Weights of a small self-supervised audio encoder (BEST-RQ).
Model: arch gmlp, norm rmsnorm, layers 16, width 160.
Training: muon at rate 0.0022, 40000 steps, batches of 64.
Data: trained on synthesized solo parts of chorales (CocoChorales), 39062 training examples, 65.5 epochs.
Rows from block 6 of a small self-supervised audio encoder (BEST-RQ), named by matrix and row number. Rows with one number belong to one neuron. Each number is 128 + 24 x the weight over its row's rms, rounded and kept within 0 to 255. All counts start at 0. Numbers have three digits each. After the name is the row's rms in percent of the matrix's.
After each neuron's rows are labels from the 100 clips, of 14976, where the neuron reaches its largest size: "strongest on" is what is common among them. Only what is clearly more common there than usual is listed. The data: synthesized solo parts of chorales (CocoChorales). In brackets: how many of the 100, against the usual share in percent.
# u: gMLP up (value half) (model.blocks.6.mixer.u.weight, 320x160), inputs 0-159
# v: gMLP up (gate half) (model.blocks.6.mixer.v.weight, 320x160), inputs 0-159
# out: gMLP down (model.blocks.6.mixer.out.weight, 160x320, transposed), outputs 0-159

u.269 099:134123118136117126116118102116116128094166139149111058164127113172125090127171137164135125113169109168158113099131116119148140170145115131103136077106123131185095144147111152136150113091124116110176091151110133131105089136113152112170131107126153137110127129141139141138125113112109132160113109148175118151132118146127097118124115116130087110126138103095074108128102133165159188125136128159171172160127133123125088147122124123097120082154098145090105135114139172115107164114145150
v.269 079:105114137136132078157115104095137139106142108124129103193133153126092132091148111077119132147129148140117137140147131130126142158111116152093137145171124164141126145169155146185151133112138154130152097133167169141121107143143151166121134137153160144088116136129139135140164097159138111205170120113143150108147183135106171102147112135153106146110137121096154132092142117108119089168120130112116123110158158122159111125104136143149109128128173093106127112194109119142099119132113111
out.269 093:118107179118071136159116142123113135118116119124141094155111160166126131125138107147103120137083148115137120139139086126137143108122126120083130163119119174130107124164129113164161129082117125145145142113146134140124113119122101148117115150131132123117112140118124150110142089091121124083115066117107101120085129128151144108114084153175170166130175061138167100117145104121172148122128150139096146116144121093057145141139109098119118087138097112155117139147131188134125129133119160
strongest on: note A#4 (100 vs 10.8); violin (71 vs 13.9); note C5 (38 vs 10.3)

u.153 093:150147138144097106114152134116135146158133133127159124121163090150123120132130051102144151117149157126100124074163088106111112118153104097158159134137100124127054180113115118137137093131136133130151129117135157105134129134122121151111113126089140134091090140139177167131124167060153096111104112140185164093151132135139107163124121118154125124133113114124141134113176095185178130121097102136120157138144126131111115143090125125112103119131163142156136160148116133102106140120130121
v.153 116:168133124148125130146173128121121149118143153163154128151154123124126133159126084103110162095133136137114102127124110123120098143135138160157149116129121133160131116117140083138147081128119160116150137167113138116130151138092150112131164127098128125091123118169159101125091113123129107147106121102154103089156159093127136149120108194108130130131099120105073127135101129156127117187115141130125103151131179107064121103167103181147125135116111128118148101126136145073169105123200139
out.153 094:135135163089108166092074125148147140150135114109101132108082151091153127111140172145141151125165122092148124118109174131152174059094100104074113093091149118130154105099154142105069135144121091126102115112137135124117119153126124153093126162146108120168127104123104131121119120152142156092126174144104137165105117154161114112173159084147133129141135133141133115134146117093129115116155147161144124107167101106144136106091129103136135112158120131119114114135114130164096147138096114
strongest on: note A#4 (45 vs 10.8); oboe (25 vs 8.1)

u.94 097:146114127111129120118134123102163108122112163129104137170132077145135159118138090121106138132145160137134163113146163134113125103152099120169149098130134118138103116126120100160127154160099089145174102142121142153125154117129113116125131129094132042090108125074101103143152120127142115113135117151141118136121094163129149123168100107112168109119147128083194125110124164120167104149150102155142138121096131146149073096139096095096128103101132122086158146096137105127136106100084122
v.94 103:144151149145161099095137104123134129117169100137165151142122098148123117120137123110160102118146141138136166134120158125120172108125134127148139132092126123144113090105111099100136130155138101099143162119158144079165136148113065107097108140118114155191119189107132101104144107146118116115128070156105148159086117095099098105143137117108150129115135069128125107123106134127156129121186118113133100151135143121189171144127164120088141137143111142127150165135162171149129103118122120
out.94 094:153131146121128123102130130108161104167137139125116127083102171139124111100111159163158165126125117163092099141100124128142121126138111137119128094124170136160070150095082129134105094150169163129096141160154128131115129161129123114112123134142085096161098150137137121131096173141130106113125130088140172152142148096116149077138164101143114148141196142184144130145164123122111093125148157152118131154119137130099148092139143129151117109099132122174128174151159131142120150138168097
strongest on: note F#5 (52 vs 7); trumpet (51 vs 8.4); note G#5 (38 vs 3.7); note G5 (26 vs 6.3)

u.33 089:116108161154078114097148144085143105173154133105124104125150099172104144132113157097103105110128122143148134133143116087127124127112132129110106113146080141116093129123120126107118091136132145121109105151107099143111139150088117149140174147094145111116137104162133115098146178062129118114092136148095149143093121121122109160171091106090124120120166129133098171140144124158126093134121152138158121113156087112146106109144105117143125130133124129153120150213084131166120132089090122
v.33 111:130158142112112114109117141120114069147102165141189082114139127129116103114105102123145106104135105145159116108130131138141111130159155139139143146085097142129140116130151106130114126146094135118093127134181104122136153096121153168166119121145141154140139158130143108116165076092109074128149127102141164097173167150141204128144153140114159154098190091113159085113105129112110118131167128157115134130151116117143149154125115166128156109147129102122137114110143110155117114136175117
out.33 096:124145118144155166106102105132112167097138115149087157121146133125100115140119140109113127116089140116108118131122082152126121117118111149150123169151165129124147136102139171143137061090166153113147125092085145116112087151128138131139126141158100139127069089173151158138131147136110166146142085129137117136088122090132129121121112128132106151112088095144144125115166155125140111112074122142133169113143129170150120115095152105085112122115090135142137165079157154098129150139101076
strongest on: note F#5 (50 vs 7); clarinet (30 vs 8.8); note E5 (27 vs 7.6)

u.222 100:115107169098088141127166169164124144165131124125131141123111125115107099093151118092154141109136116110123130118161135081113075105124116132107165145109115152144121088081137126177198103169112156137117116151123116131158154122089076121095143111125138113153150099098157116137121157140142104149104134084161152105115160125140125145188103118136102122117134103142094108132099129147164063182163118096105147104116134139132122140126115118134139143166120100105129126131151105152155123115130128
v.222 104:107105094146108107104083108176169125121163125109144107137081127118111122092103141130126132128155140119157118136100107118112104123148166115142174118123140113148138114151146153131134118120114132119087113132114087138154105138100091115106155077117095111131123132090119121144083109138137136100078117128138156145159105121131124138096097130138145102156117101091085143092135115108105122097131161086119129155164084100130147098131098150092129082165165067162128153094134147150175102146121098
out.222 100:108175090134112147125083123130115098106163103101152119084140094143169147158122167153083121147096112184157136072129131140107146171107109071139160125114139112139109132133093104092126169122148102120122120139116135135101129147130146139119098120107136124169090136134162102084142161165115110117122137133106121129151136132114091126143109118118149157168123125108136163158131133140092126121114126121154124146178127131150158150144136085131097102116127177095159145108066134131137148112146172
strongest on: note D#5 (53 vs 8.9); violin (38 vs 13.9); note G#4 (33 vs 9.1)

u.207 099:121118116109100127115109139069109124101116170166155118159131150095144122141122134113132137138110143086123147136161089120110128098107127096098104148127109119095124125152130133127113072099174153118144162151086109155163143157156142113154130113111112112117176109104161106124058074078124143122117084095124117118138131121162183125129126096132127124127137112147162115116142174146179128074133124113103098167142139108187124147122140113140136104116114102121149154105110108110127148153120122
v.207 106:097123160118138108098145126093106152131094138153076113132170098167156106097121119165152133127130141086118154087098131132177150117147134144111094105092156113127159122129135119144142139131070100113119097153120111106148103108085142064104117140139106142135184092137114127152125100161096136142089118107134144133154157121121139149117120077160122134148120110141113143138125113091147124165143096119148092115158125126149115162133131104189100150138092106170118115155122105125133143088110156
out.207 098:159158105184149132173101132140112065154097108133138136105134161101114162170110151108132168120103124150108156088156097103094157099136142121123131103133126120105106103101133100121119148091110115154114115158109130119162093124143056110122146104146101139111129150129151079140094135117153149158136092118097104126116161107121143117147155131098165137115128127174104100175108112138109138138141207086126131098142129110115156110158134140118154134114144124127134121097132143128151114140167135
strongest on: note A#4 (71 vs 10.8); horn (43 vs 6.8); note C5 (29 vs 10.3)

u.211 096:099100135077096131144124122198184137111116113122154152156059165175106075120132137141118139159103090147106125112134162140130118188136158141160150151116115126169169128124138112141154135106109137127086119138145141134133102132119113110116174126148114129106092120113114089122137098137144124140096118157137122108129113102134145164162119104099161162086123116123129100121112157186081123111133143143136141136107158162119108143145145188124108127134142131150119136146128154121174114148110127
v.211 088:115109165144088093123148117112099145148133127128092082152161150121097112139170155146104117163165136128096141132146158155146131096131140123108121124163147147126088123125117103118089073114138100151120130118124138127127153124104152097099099108119078142106149117154128128163129154107164119110122137153183097126114172141136082156103124166134101129127088135084145165096135123121184149125139153145155142091128149098109146089125116121107153157095108139120107158142159133122049131129122121
out.211 091:148132101172162142135100171150109145114159103156089115146080099053130119145123111178146136153150119121133117099097139116117169163102100185113147118128119124158080145136122116141139127139076149166145127112109091119148121129143126108086132099131126100137160159141137141086104163095127123128121109140138155155123121164105107119139104109135089121120118107102127100129127146099143110147087104137113129204108090156087132093104097126144127111124135119095105124158127117130111132140170139
strongest on: note D#5 (92 vs 8.9); violin (72 vs 13.9); note F5 (39 vs 8.3)

u.306 093:152095142121109099185116123163142135121112120120148156150094135102121100119114156107143104164126121134164139118104121174132098128092128086138134133124147133113136090137096133171128096149155130153102137093121123085123110146154142079099119075109156137139130143106139106099106134103085156144107129118172113120184130101109113077112146128132091156135123087082121123106121115143124123127184123156144158172111123138116102120123133073082142131100166126104126116109139149138083101162154143
v.306 120:157155136099072120150126088122145172117143135137140125173091107111138129124161161130123147146126146162081099156139151094120069183109179124142161095108126106143151097125167168148130164157157124100146116126092153147079157162087148110142122078136106139142136136129147100110074148120139177148149140151157140121123125155127120112148174147099173076117138106122139127103108134115127101122149137112117102114142122131116102144122153143126138138110126125121128136127192141143156137115140124
out.306 106:100152166134107128083124158119096096129104147146170116135133132142126116097114138143115137115101092134173174120112115138164170096094112114147143150114124082139176122128140094098124121153125120126102119128190134136139138110072141140132160152171104145145114112123082155120127145134130125129162123153109157129155098116069135154142074122109094150117150102160123128158131102096114087124118105117130148151118153130115148140103168099132139130131110134152177086161125102135085118185127118
strongest on: violin (95 vs 13.9); note C#5 (48 vs 9.9); note B4 (40 vs 9.5); note C5 (30 vs 10.3)

u.293 106:118124132097141155122129121139112119119120117126103118100183127128140116091132108131123127073130115114118191171107107111143123113106116129172131139135155162120143112119119100163116193087159136120083097128105089179138143156141100103129121125075141115106118134153127104129184163116129115088126127137134156107116134129120107127152106150176091085132156152153095138111132144074155125114142110131181159160138116142120114145117126150179092150113153131116095151142114107136145181160115133
v.293 091:120080128115132106139162113123113124119149110148146086111133105165134145116163136118110120146094106105123140077146136145148170097169133143131115104141119131126136088161149118079132131103116106128163094130170173098146118131134120133161097163152124117121109100135133157128122137143108139122113104132072092122161115127140165085154116143151168117158108133122119127137147139156130098135102115079161128092128163104135151133117098086130188107169084107159145108103102100147135087081118174
out.293 089:126129124173167147121155142128107138137131090158108122136127121169122146158132070090110157139117107157176115129111148135059127142102167118136193102106170152135149178124167104099130147174139122147140142085136178122143137123132111133142104130133143122135099121126143121134108127109141113131175132109138139164081096079169121132108151079144116114078124087127128138107111122107122152132152116135127122132126084140086134119132147166149148111156138140083105111150129157147158156134119143
strongest on: violin (81 vs 13.9); note E5 (77 vs 7.6); note F#5 (31 vs 7); note D5 (29 vs 8.2)

u.31 108:117102125115133097140098090113112125130116133134129093114120117140122093170144134151117153130103112184124127121093093147106094129130139148135103127156111141118121142140137153181142117123128122157120114137123175155102114149134136147146131165188115122161180150135114132129150117116127148126169143117105133110125146147095130089136133124137145155101164146188161136096125146113126174068110128156112145212070088131157108150133108154134122140120127146131094178159080105167123115124112114
v.31 092:128110128139078134125127144125108101105115135147118117137120152104133095140140119156096124139128124136137073121124093133057144110116124170157149123128109133118167111091128152161103142131102141123151127127154138161128156112116083099104144121166097116135201156147182135103129134148104115120121125122148114129129127153110146112108155185121093199132092146148138137128171141084113135120113130128100135106109080131137104138137155131095111181111153163138130135133127121102111110186129190
out.31 097:126083142106124136133107164134091168096134162136149130108128112119129086103137149128178122180149105148161109166173116175121125103089099107132111118104142122129096072147124096130153118127129137087169151145111160169131149103120118157112124140151115125154121099174171151134121126167169180097135151169125122142122112098104123158133101127109140144121131163089118135150152135143145109140136108142124083142161057112087117146130147155134137120125153114157107160106123117126133136169117135
strongest on: note A#4 (33 vs 10.8); oboe (30 vs 8.1); note F5 (30 vs 8.3); note F#4 (25 vs 8.4)

u.258 106:127126131118102107076158154130093108137136146185129139144121100107124125116150107126142118145100146145075125133105167144143147128115115116162139122138148135154110143105134120151129151109119160123135146134104106140113109090081120126135141125139140139147102143114115094140137167130166083144118101091079104151102134165146142171079136113132159170101099136138147103129065108133115169129092132135130123091116080157125115121106080097135087140117112129171115151104150177076112153153108085
v.258 082:137092131124073170106142112189127128204122121169106137138087098097133098117123144125143129147128094105128163094163103151159089136114137157120120139112140134145152132138154140143129130108179114133093116153136108124120102099078130108158134115106112102163107135156149118155140115097160129119141121107133136099077136106160160128114127135144094117105097149103126137054131124114150081133121138144124115155123108101165120105127140183135097100116094144128121107150130167121150151170128145
out.258 097:119143118149137143140087121085153100116124147181081144174107137091155131091138149135145164147158097147149097135120129124163157114115104146116141114129138103110174154118093111107146129127115104152113128117132091128128130144111096107137163137170105115142142136153126085084148091125124152148153127170193116144143103122144121119115138118140097113130145099151141157127169163140141149120121141174081123163157145115095101094080113157146148188134117134148145134161106113110137144162081123
strongest on: note D#5 (67 vs 8.9); violin (51 vs 13.9)

u.310 094:136107107120108153113147145093115106113134124131173154131135166126157137124155118063112151140124116101128126156113111147128152087079100107103106155098148110128110131118169125158114120125110106134140181114151125125150177124105161113139129131140139104083134120092148139143153074136178167093111159127088159096137129127112128157143186121170131097117160119135134136169125125130135136169157133109087164147126134096105090079144112095153115159138137133171149114169138131144153098151116128
v.310 089:106114136099127140085095185190106086095127097134101103145121104174122164144128115092126156141117132148132118119123127106140095113138112139103135110177132136154176115127164162100098105094177093165148091098073153131149141113153105123101158117116170147115144137161126154132153131170154168112155133144118127150134123156155104152111161166160118125142130171118125110132121114141135142131123096112154101123120136115120175103116148164169138098128144099128131155117138139127095154122111166
out.310 091:156109156115114113144128167088154163094090169130097150125131120167125148083094082127111162149098173125126176084123127125152104092105115143110122153132092091124102120097108064126112124135144123147121118139132101119138143092123114133145146127114104077172121087127104150117148150121095100141161093120091140133095135121167155096099126150158119139113142167140137148156128053111136136128152142101133131141138101106096142136090087113149143128145137099126140129117090101132109131132153140
strongest on: note C#4 (71 vs 11.8); trombone (60 vs 7.2); bassoon (27 vs 8.1)

u.198 099:122161140144116127138106087160125090120132134126095146172120128090108111172147138103156120081094142119137144128094104114188104099126096155127118114139132176113129125140178144115141122126088116099142127132104179157133106091162119128094144120166053119125147103130131148112155162113158106157139158123135141112178139128122132085121126121085115149148079114141131088175096112147104169111150149138148121154151151129120154159119079144127141116118136144137118149109119099098116154110149125
v.198 104:116126148125126147129121122122121139142097168106144133124105090129114131151182124143151140144151132128142145101140188119093121098122124143182101134137142153139139150160093118134114109128153132158135129122201116155127100114177124104071107147092158164119143138134121135106106141140130153084190149140148110111101159152106091122125119106126111104119129137081130112096145084154135080145167182097116114114137140128141175074122159117141136085117125169133130134111145154145097144159144129
out.198 087:119117142119091118118112121135082176142104158121153101094133156159158103147130145093115141124108134119181099134153154138112149095126098152125142122114155108118140115116084080144148118129143118175117139146152120115145115145167131121136134154119143137105114158150157140154128125145148102118136147090131118125100106108104098128142146100118105140142167152106187120144128083126160125105108137177159119126096133145147136102097121194135124135156137143095113114151066196200127117142126100
strongest on: note C#4 (77 vs 11.8); trombone (37 vs 7.2)

u.304 113:109107141118087101145119163184184131125122122131122120107093128121100139139137154138107153119146124121131116139115173127145150163129104141105136125085095102125133148135161133113148193085127099082095113117138152097111064113127091086147126135163129081124056105136130103109109130152153143113128131069078121129090130087140116123156067122097122122119117156123117111127122147124132087132131133119156151115115136157116154159131102124101095112124140136106107159140118116148136151123102090
v.304 083:156132101138140107105116078121124083138169121143105138133123148139105115108142099176177139111171156080128119150100148154111159148131125134093125098144139142146075125125146152094094133109095161118144145149144120124141172171116128115138118127132062136135130074156105093084106121155137098179159117119153111102130140119132155135129138117074099108133109154074118128160109119151147116135114109143147140161177146135131077116107139123176137144131128125148133110136151081134148128157113136
out.304 106:090091129144100140118084152208136106123183152155145149141107091096139124159177142143126116125138104139144165100137142074137099104149111119162145144142157109131149115101131125107139140108118153084117136071135121145133132106143108109142128121115133136094133104149160119161119132098094139116133147088115143176126153106108106104133117155137107107089152099102130127133156095112126106108113150106138099144091077111117093154140122121149110133124066085139117120156152140113134127110105077
strongest on: note D#5 (58 vs 8.9)

u.74 109:116102142119189146146159132109130104128081177111112153147142131130160145104142143108144107124207131163162133089134109109168095101116135147118156155129122131112178115102149136149130130116120095122161142105110135089124125111149119121121120109119054104193157139135105113134151126146136116126136124177088151094162147142134118111118116109109124127148135082116147140101117115164145125123099102092125126148117170079140121140176103111088082155119135114098152131130118135134150103109146132
v.74 109:114090141123123110100133097117127144144104144151183150101169131111130152161129126116143152121129113127103104152133136106138156106099132102102156129101103144106117111132146096156187112124139191102111151161178121147146144158162144159158163104154143107156151164104139122105101108116124125144146133151104103111159153173150108154143099106118148094140074117117145079153116132136121120111129096152095161141091118125104190109090109124092143105136090161111105144126112076126126128116114119
out.74 105:117120127118163103133135144155081129144140114107068133158168126092120101135118090140129143145105121130067164126102106163067146126152158140146126131164155164139096108151109177099155152101156091146110075133143172174097117130117177115096116119166126153099108120132115130111110112171148103145178116102149130167136112115132124133134137114114141088130122126140117146147183168130165110143118139136146151130119102161115135143126128115082117144144107150144117105140098130139170119126136154
strongest on: note F#5 (61 vs 7); flute (42 vs 8.3); trumpet (34 vs 8.4)

u.40 092:122119172156137127115156114112127110157138114127110142084106130175108113127139149085138154127129116110117113136103167143167130152135126077167122134147110176113078070152109126141102124175162113144143075114158129107141132106137109120104125113109155116200129155102150115118134121133104142122143133110147143173123159132101117127123078159142136111129126105115167111132113091138117128089139123121109106096076093157116130127140083114084090113117154177139160123140129113094123128133149181
v.40 101:142107141158119106125104115130186084094143112100099097154120110107121102185144139150125186122171111149119125134105174142127124173137147159080144118103121117103118099134170143115152106129121119137153113117131134140104135081118133137089128147130127094135150129174134132140146160094132108125109150149090163144101134106115158144109098153101106108110141115149103114171146178138098067115146129127103139180152110122117153146157164125136146159115093099153155115137121185134124127114101140
out.40 103:184157129126132147147139121100067086139111155155149133145098129125126144117112123123119040094087093141100124112167136133142097122064113147131154120157150096149145120109117147105111148129107122155115103106121102118128115110146098123149135081131102111116101124101130145087142132105122139154105124119121131119146141129145114109146171095117155109158139114119162120138123085154124081176137119124136142104079119167168109122161135154140083131111099158106089132097127139139123153152156085
strongest on: bassoon (64 vs 8.1); note C#4 (61 vs 11.8); note C4 (47 vs 10.9); instrument: clarinet (34 vs 8.8)

u.159 096:118119138114112111144179153168150119148132126131148139087139124121150139126176157134141112094142140128110092112128170102152117145147126135130143152104115139136155141103161125113128161176130128091101167161143083122081114172121091063099107160115146120121144138130156121082138123129172143109169111126115109119167131109163182121157096109114102148118138114153093150132118143126104118151074096143120139123135101146138148130210133163163123135130125150117130124178112134095131127110120157
v.159 096:136150183121125119128145121153142128086154153127133101106141161063144156111159115110140150134151119137131102139139154106105161163105160101153127142148102134186165112133139145119121096136097152101156123140142138113136139133141117116158197108143127134137105131124190114117100145153126153114083111131111141149127129147100170155126091149141141116146099076125125128108161106150124138120130152161106105090074103070123112130154161089104104102112111129108149124100095136155128121097080130
out.159 095:159106150158141108111156113182125092128074119098138120121133147149141118138125082129099148091122100129109149099141127127137134128098123134162137147124124108142157085120103156136143089098083127107139130097128106088103129101149151093133180101111122145092147162098146152122111153097153089138132110125120093140166154109164151114137104124114092144138133105141062108110126099144134125089111082098139107130120085119115152113145170114156120179122131155107113180138150158103160122121136162
strongest on: note D#5 (61 vs 8.9); violin (38 vs 13.9); note F5 (29 vs 8.3); note C#5 (25 vs 9.9)

u.312 101:103101173150101149137169127117122144116124172164110113152098117115105124148102126125140131126112139112142132077094086172123153186129094137119131140113100120136103135129187121172128120126094115136107104127117164127112113129120107191139147091152126131120144090121141077125130119138139141102134105109165101077133135144113154142098116155122107153155159097166116083110101122113115126145089134128148128080126155123113130176102091134141145152135145098167172140152090150126145151130092093
v.312 113:124082187154139141114126090117079087111140136119103128127140121138112146140138141133151109115103163112136127146129120146129089107167122130144131170136115092169156115148127121106099109121109115125108133108101161158166103115152155142115110145128135152121123141204139129103118154133155113129126147087137121199131118097141094132136118141144176170085132093095151144106111106114117133130086147150116088097114118136128144137144117100128164109094134109103175111170096140126169108103135187
out.312 107:130145096070125169129121163123105094141142120136136161149128125128140162119160071104098128145141121128135126139139156084119144111117109145108102124150080165151115122085117146149093117147140198159152172137154123106114165157128140091157137146114137107102142117084108130143171100107131149164094123145141162153133128144087125129138107147117138102157125137143120129150123113135123135077157134159108155163132150112151114072150181130118161150125154123129085168129135100146110148107139087
strongest on: note A#4 (51 vs 10.8); horn (46 vs 6.8); note A4 (39 vs 9)

u.117 110:193135119112079131119136114150158111140106079147155096156138183109171094133143116147145143088134120147154145150101081113106137136168139098087102120128117101112114156117113103117089111114122151107145149115152161139166119123108101167117114143099136113125144101132115074124096124097088150124154154077101121078117098141128115149139135108114133116083159120113120103139143140146129129145173093082141123114169165098141160128138087120131145125128154154122138153152138113099127151165138119
v.117 084:132111108090101105124143110128147128102151131153102121098106123122194123085078095137097163141171119115104126119148079129115156145102155142150132139091168125101087156081092150114110158157135117115098136121120156145139159122156116118113095109144144101136104161154172073136121132100107119130140094116094116129140138110147142115149141147154168139121174096156136130137099135140140110153127113117091169125116145103101103138165132085168144116068144146133138108115154122164157105133140155
out.117 113:160144116095128148138142127152164128123148121152166122094146145103097127170069101119129104151145112123145167137145107114120172112120117098122111116130108132147093140137112113226115114104140148135126155162158111114184099131113127154127138134154154136178124149144142132102153089157122174147138099141116130159149118096089097154131154109121166129084138094143120112157095137109136145139141142139136145122133133140134136153082136147094107135143162128139166202161107148125108105124120137
strongest on: note F#5 (100 vs 7); trumpet (52 vs 8.4); instrument: violin (38 vs 13.9); note E5 (31 vs 7.6)

u.163 099:135109145149124140120087128133113079142124136143076145124135128116105143156119084141144131148119083129106151173126152155130112115125154159108142166131167126113115146149126124093104174086124107141099096112106188117098133110123166174108122135146080132125176090170122154133097103137138149129153135109100108148122123089109135121137126101117074099119125124144147109129135133109116151157161144093096106112105107120147168125118098101158123129113084102111049114162129118130083138125124111
v.163 095:152129156121105119106098096150164144109135129162154138119160136105147135139155092086178128184148095135132128124124144126109155116167127140120117090148132116138127114097132141117115116107148141129144101113115124116123113116122094087151141103151070152089117102121166128152137111122113195118126173148129151110129141116160119124195101127087126103140087127086167145085062118105133116146113130124130126136134161138165089078134136123129120127145121120181124183123096103127132116120160141
out.163 099:175122168109151141170125131159132127111100138104102123133125107126106131173132126130111091058082165095099107121120114126143104124109121107119114138133080117187118091164111114132101132098123110095173122165165166116171162093137142139107142140136171107125152097139132170136131088136187111131095148102090136113072132111135117124128104142129126099167104108115149120117120170123165108145106133152119108124143108148115143139168150142109137150153156140131128104088108154131111156134105123
strongest on: note C#4 (94 vs 11.8); note D4 (30 vs 12.8); tuba (28 vs 8.7)

u.215 096:135139075150139120096158088111165098167124123117115149124134120081142127167130159143117122105109137107134123134117131170111122133165152154155135148159176116136129126116139133132121142085143169143091186118158117105134152162119147156090155124141132128113141142140139157122165083114125147160174134087153136139156107104123094113150159133103122128128109089150085163148121127120087110131140130111138101124084095138103139152120132129146082109125137143203147171125138073133135116154132178
v.215 074:124153141147142112127158099127142158123125141114145166067133125116090106151152057115132088156098162121115111133116117103151132158141141146128125148149162123132130127083157118149124122118086155099119110092132135121124149141098126125149167131107156103102127142088138139138097114137122094140185141124134121092138105127146078167108137115127098180100110128085112104130170093114156141088123188130088144098125110145140121138169135085083116120159085142147129115112136119109148152116150165
out.215 088:100120176076085143077106082119133128051111120100199122140139135124155103094138100114115145116143156135086142145130081111140101151136145194096118145104125163166139112115115105137141138152149124122172142125119112134159160136161107159088146123132152151140127125091140115112125147121131076144053111126101116113110122141136108111131137145086146102096130109109129134105151099135126134133100128127145121132138097123117100191127125127119154125127129119112134139149141120116169110100127143
strongest on: note F#5 (48 vs 7); note B3 (31 vs 9.5); flute (29 vs 8.3)

u.261 111:087138076129094091112126106160155137134103130145106103126124159113135073157148140117150138126097122138118154136146131106100109121119133116164122118162133126117129159155159136164134128128135142158160142117134130147125135180114121101133183126109124162085100112191150093168144120150095093129169155110139132118166123138130142170157103133146131108094146123166120127080098139171079100143140125119120147145167128149129139159091106121108121149122142129170131149142109099159125128203159128
v.261 068:108114111117122117116133153146098139135141140128121093107125114112109105164156117157099181109139072141129102125104116135151143111093103118102093125112137128104086086120136125137109148136144181159105124159153168142100078102138115137193206116177108115118126137148131175142133143161147151149154121092103113104135137143139126154138127093099113162119072149109143166113150168109113104120110117109116146138126150148101128116101164118140106135092141142110135097125101091125154134156116089
out.261 101:086098142118106161106139115077087128108135150117157119162142180166151126113148116136112130091130112150160086118118154180107105141135112149121118124113117158119183126143126111081135107138153103165125149141164156135159139116139107156162131113126138148202120137093132159129136133133093146125123134088149135132132117138150096105107155162113136141082116122117125154133122122156164146135111141163143107127124075134112153134119107173145172180125137092098097127125124123159169133130092080
strongest on: note D#5 (46 vs 8.9); trumpet (42 vs 8.4); note E5 (39 vs 7.6); note F5 (33 vs 8.3)

u.106 106:107100153118152181164112120115113106087138157096107119123130096152120150152153128118098150125075137128126118180107156152132100117088130130132105183092132116095143086127154130128105142125126103163134125148133162133091112135105161123156121176135128128134118121143138096183094119139180151144142126111121167160134120111067130133194198138135114144125113149123132083114120111133116144121142084141124133098180125152162139141165102141141146154121117124105099126143148120148129123153124149
v.106 107:082113124183132136154136123114085111117151113108148146123145141147092107119125091103124082152104165083153116155095119109137179092150179134117119140114121110105174096105091156112128149121119094128121133093137131122141106131138104138136118124162123124115157074170115132095134147139144130116110092111087160105122139177136120099090083150109087153116095149122159173152158119094138135148134095105125122121110122149152110122098125137130117111076137118132125079133114111080150087125107145
out.106 103:102143099153144175132155146103124109137106147151183108158118139145173130146149166105123120096114126112129130121167122144158118111098126158143123131120112108113105110131119105116095127183140100158142144142117152095111120049132126143117177090133120110202163145118141155072119133162133137122149141130139164139095139096098101143125149110150132145150135108147143122138158150071117127123110144112156140108071081145177135142118134079138108111133123097138109096124141143108097119114126111
strongest on: note C#4 (54 vs 11.8); cello (31 vs 9.9); viola (25 vs 8.5)

u.318 098:155149127146126118109140098129140102158173121114121118167138131136114151139158099080151162095111081103106126158082147151132115125107124114121145115090112091127110158145128112109138120105123135129118132144147148114103114116111155141072153157117128133110157139158149134133109107164155156148131155130065148124080085126095114117161115091135136083137108103146138086104087145128100172124133103160105132153105103139142175080124125163149120177083122141131130145133114175121077133105107137
v.318 096:144175163141080144110141120123176089139166109071146129130113150104111108159104106113134136143148094083114113135113161101105158131115141143153114140158085120125145110173099126172146140156090096135134119159103129103083143092124133138119130166133085162101138159157151142128128137129142181113133130123138118112142129114145163122164160093102122118116149099121124125099118124102169092122130148166091143133154148079114094117145166160146133172116126154116179112107114114098151148136121120
out.318 095:128114201064126149118090148125132109090161119138156147138114164129117117118150089134121131069102138160095111102145095142145143122082127118108102114148154101175148146161139138101097110112092111161111144134147127137144132100096143102152121129156127120157133119116147135119123132121192127106103160128148130096122125115138105107158099124152151176085120152102113120134127183154148137130109121116113061119143126126129140139138155150147167149126134145155133101096099135176101153088107130
strongest on: note C#4 (92 vs 11.8); trombone (38 vs 7.2); note D#4 (30 vs 11.1)

u.42 109:100129144144104119150125145120094111105147152177124150085122147121125104112107075126162180128095120170125139150154144136123091139114147163152137149110133179131130114121097125113102088086098122140094117146137153109120093154088141082149127161127139156123133119140129157125095128135149122163173126143126156087140093135145156130126130138087145116115123109154144092130107130132086110140125108119108155161111102100169117108107117109173140150126080129159130094081079088155087117149162129
v.42 102:157138134129101112144130140116135128114111090127134152086095128104110129143110129154129093108160178115163147145110134116155103074172109136153151118106140103114139150137133127086119152141116126133147090137132153117106117133090102123153170165133144092119142076117121118090146127123156081105119117103104155138147144118154094102138098148156144118125142092123101137089115133144101170089095131099093101136143146097112119111177147168094112148097156107092093174135093148110116121156190125
out.42 109:114096137128111120084167132123132106177142109113138130124110116138087148143138184091164110123122136100088146145098115130122131147100100104109093107123130075098085104131098146150070160112125153147135166129153148123125168166101127155112110102130150155161140097135143102121107096156165138124147108079153120127119096122137148128152126083144122168115132143111164150131100152132116156126176104112102093145147107086117128136099085153122151076125142108128105130171149110142157115107115124
strongest on: note C#4 (50 vs 11.8); tuba (38 vs 8.7)

u.285 094:152143105128157152112157170109100114152137083103149112126092146080106127136152099118109103142136135128113156082132122112120123121151100120147125143178100124164087083119146139112113118099122150080102151117129136080127088122093143139108184114116139103167150076144136144112118138107151070107142149137122148127152140125135140113138113163126129093080119115137084124141140154133115153123158134099134133116087128116115116107111165112154141140125132137160147173118100149068135194126131093
v.285 107:110090145146115124121115157177201142116127143121148136130106110133145109186121108086177146114126154117114115099127123131142076133147082185074098139120093108141114131136103094124125147134157108143104118152168097146166110116130160148125095172119145148133129149148173131134120088152092157158114131096153125120106131078123092117127123114128109145099147134103134161137135118154102119141141120123124143141113118130099137125129150110133123135146067164156082137132142184135113149160163109
out.285 103:075101141104125127125114111120104135091156118167113139109122150146117154102134151151083114118114147131149144147100123098105145099120168120150125141105114139090161115146141117146160073144135145111158119090132100133068137148121146122092123089134150144108130168154159134152119168124111078128092136129106122150120094148143160118168143123128138137162139106147186119135102155132170110115123120158160120058133132121174087156108130129119101180135146119099132118138138090130070115133109105
strongest on: note D#5 (33 vs 8.9); note G5 (32 vs 6.3); oboe (30 vs 8.1); note F5 (26 vs 8.3)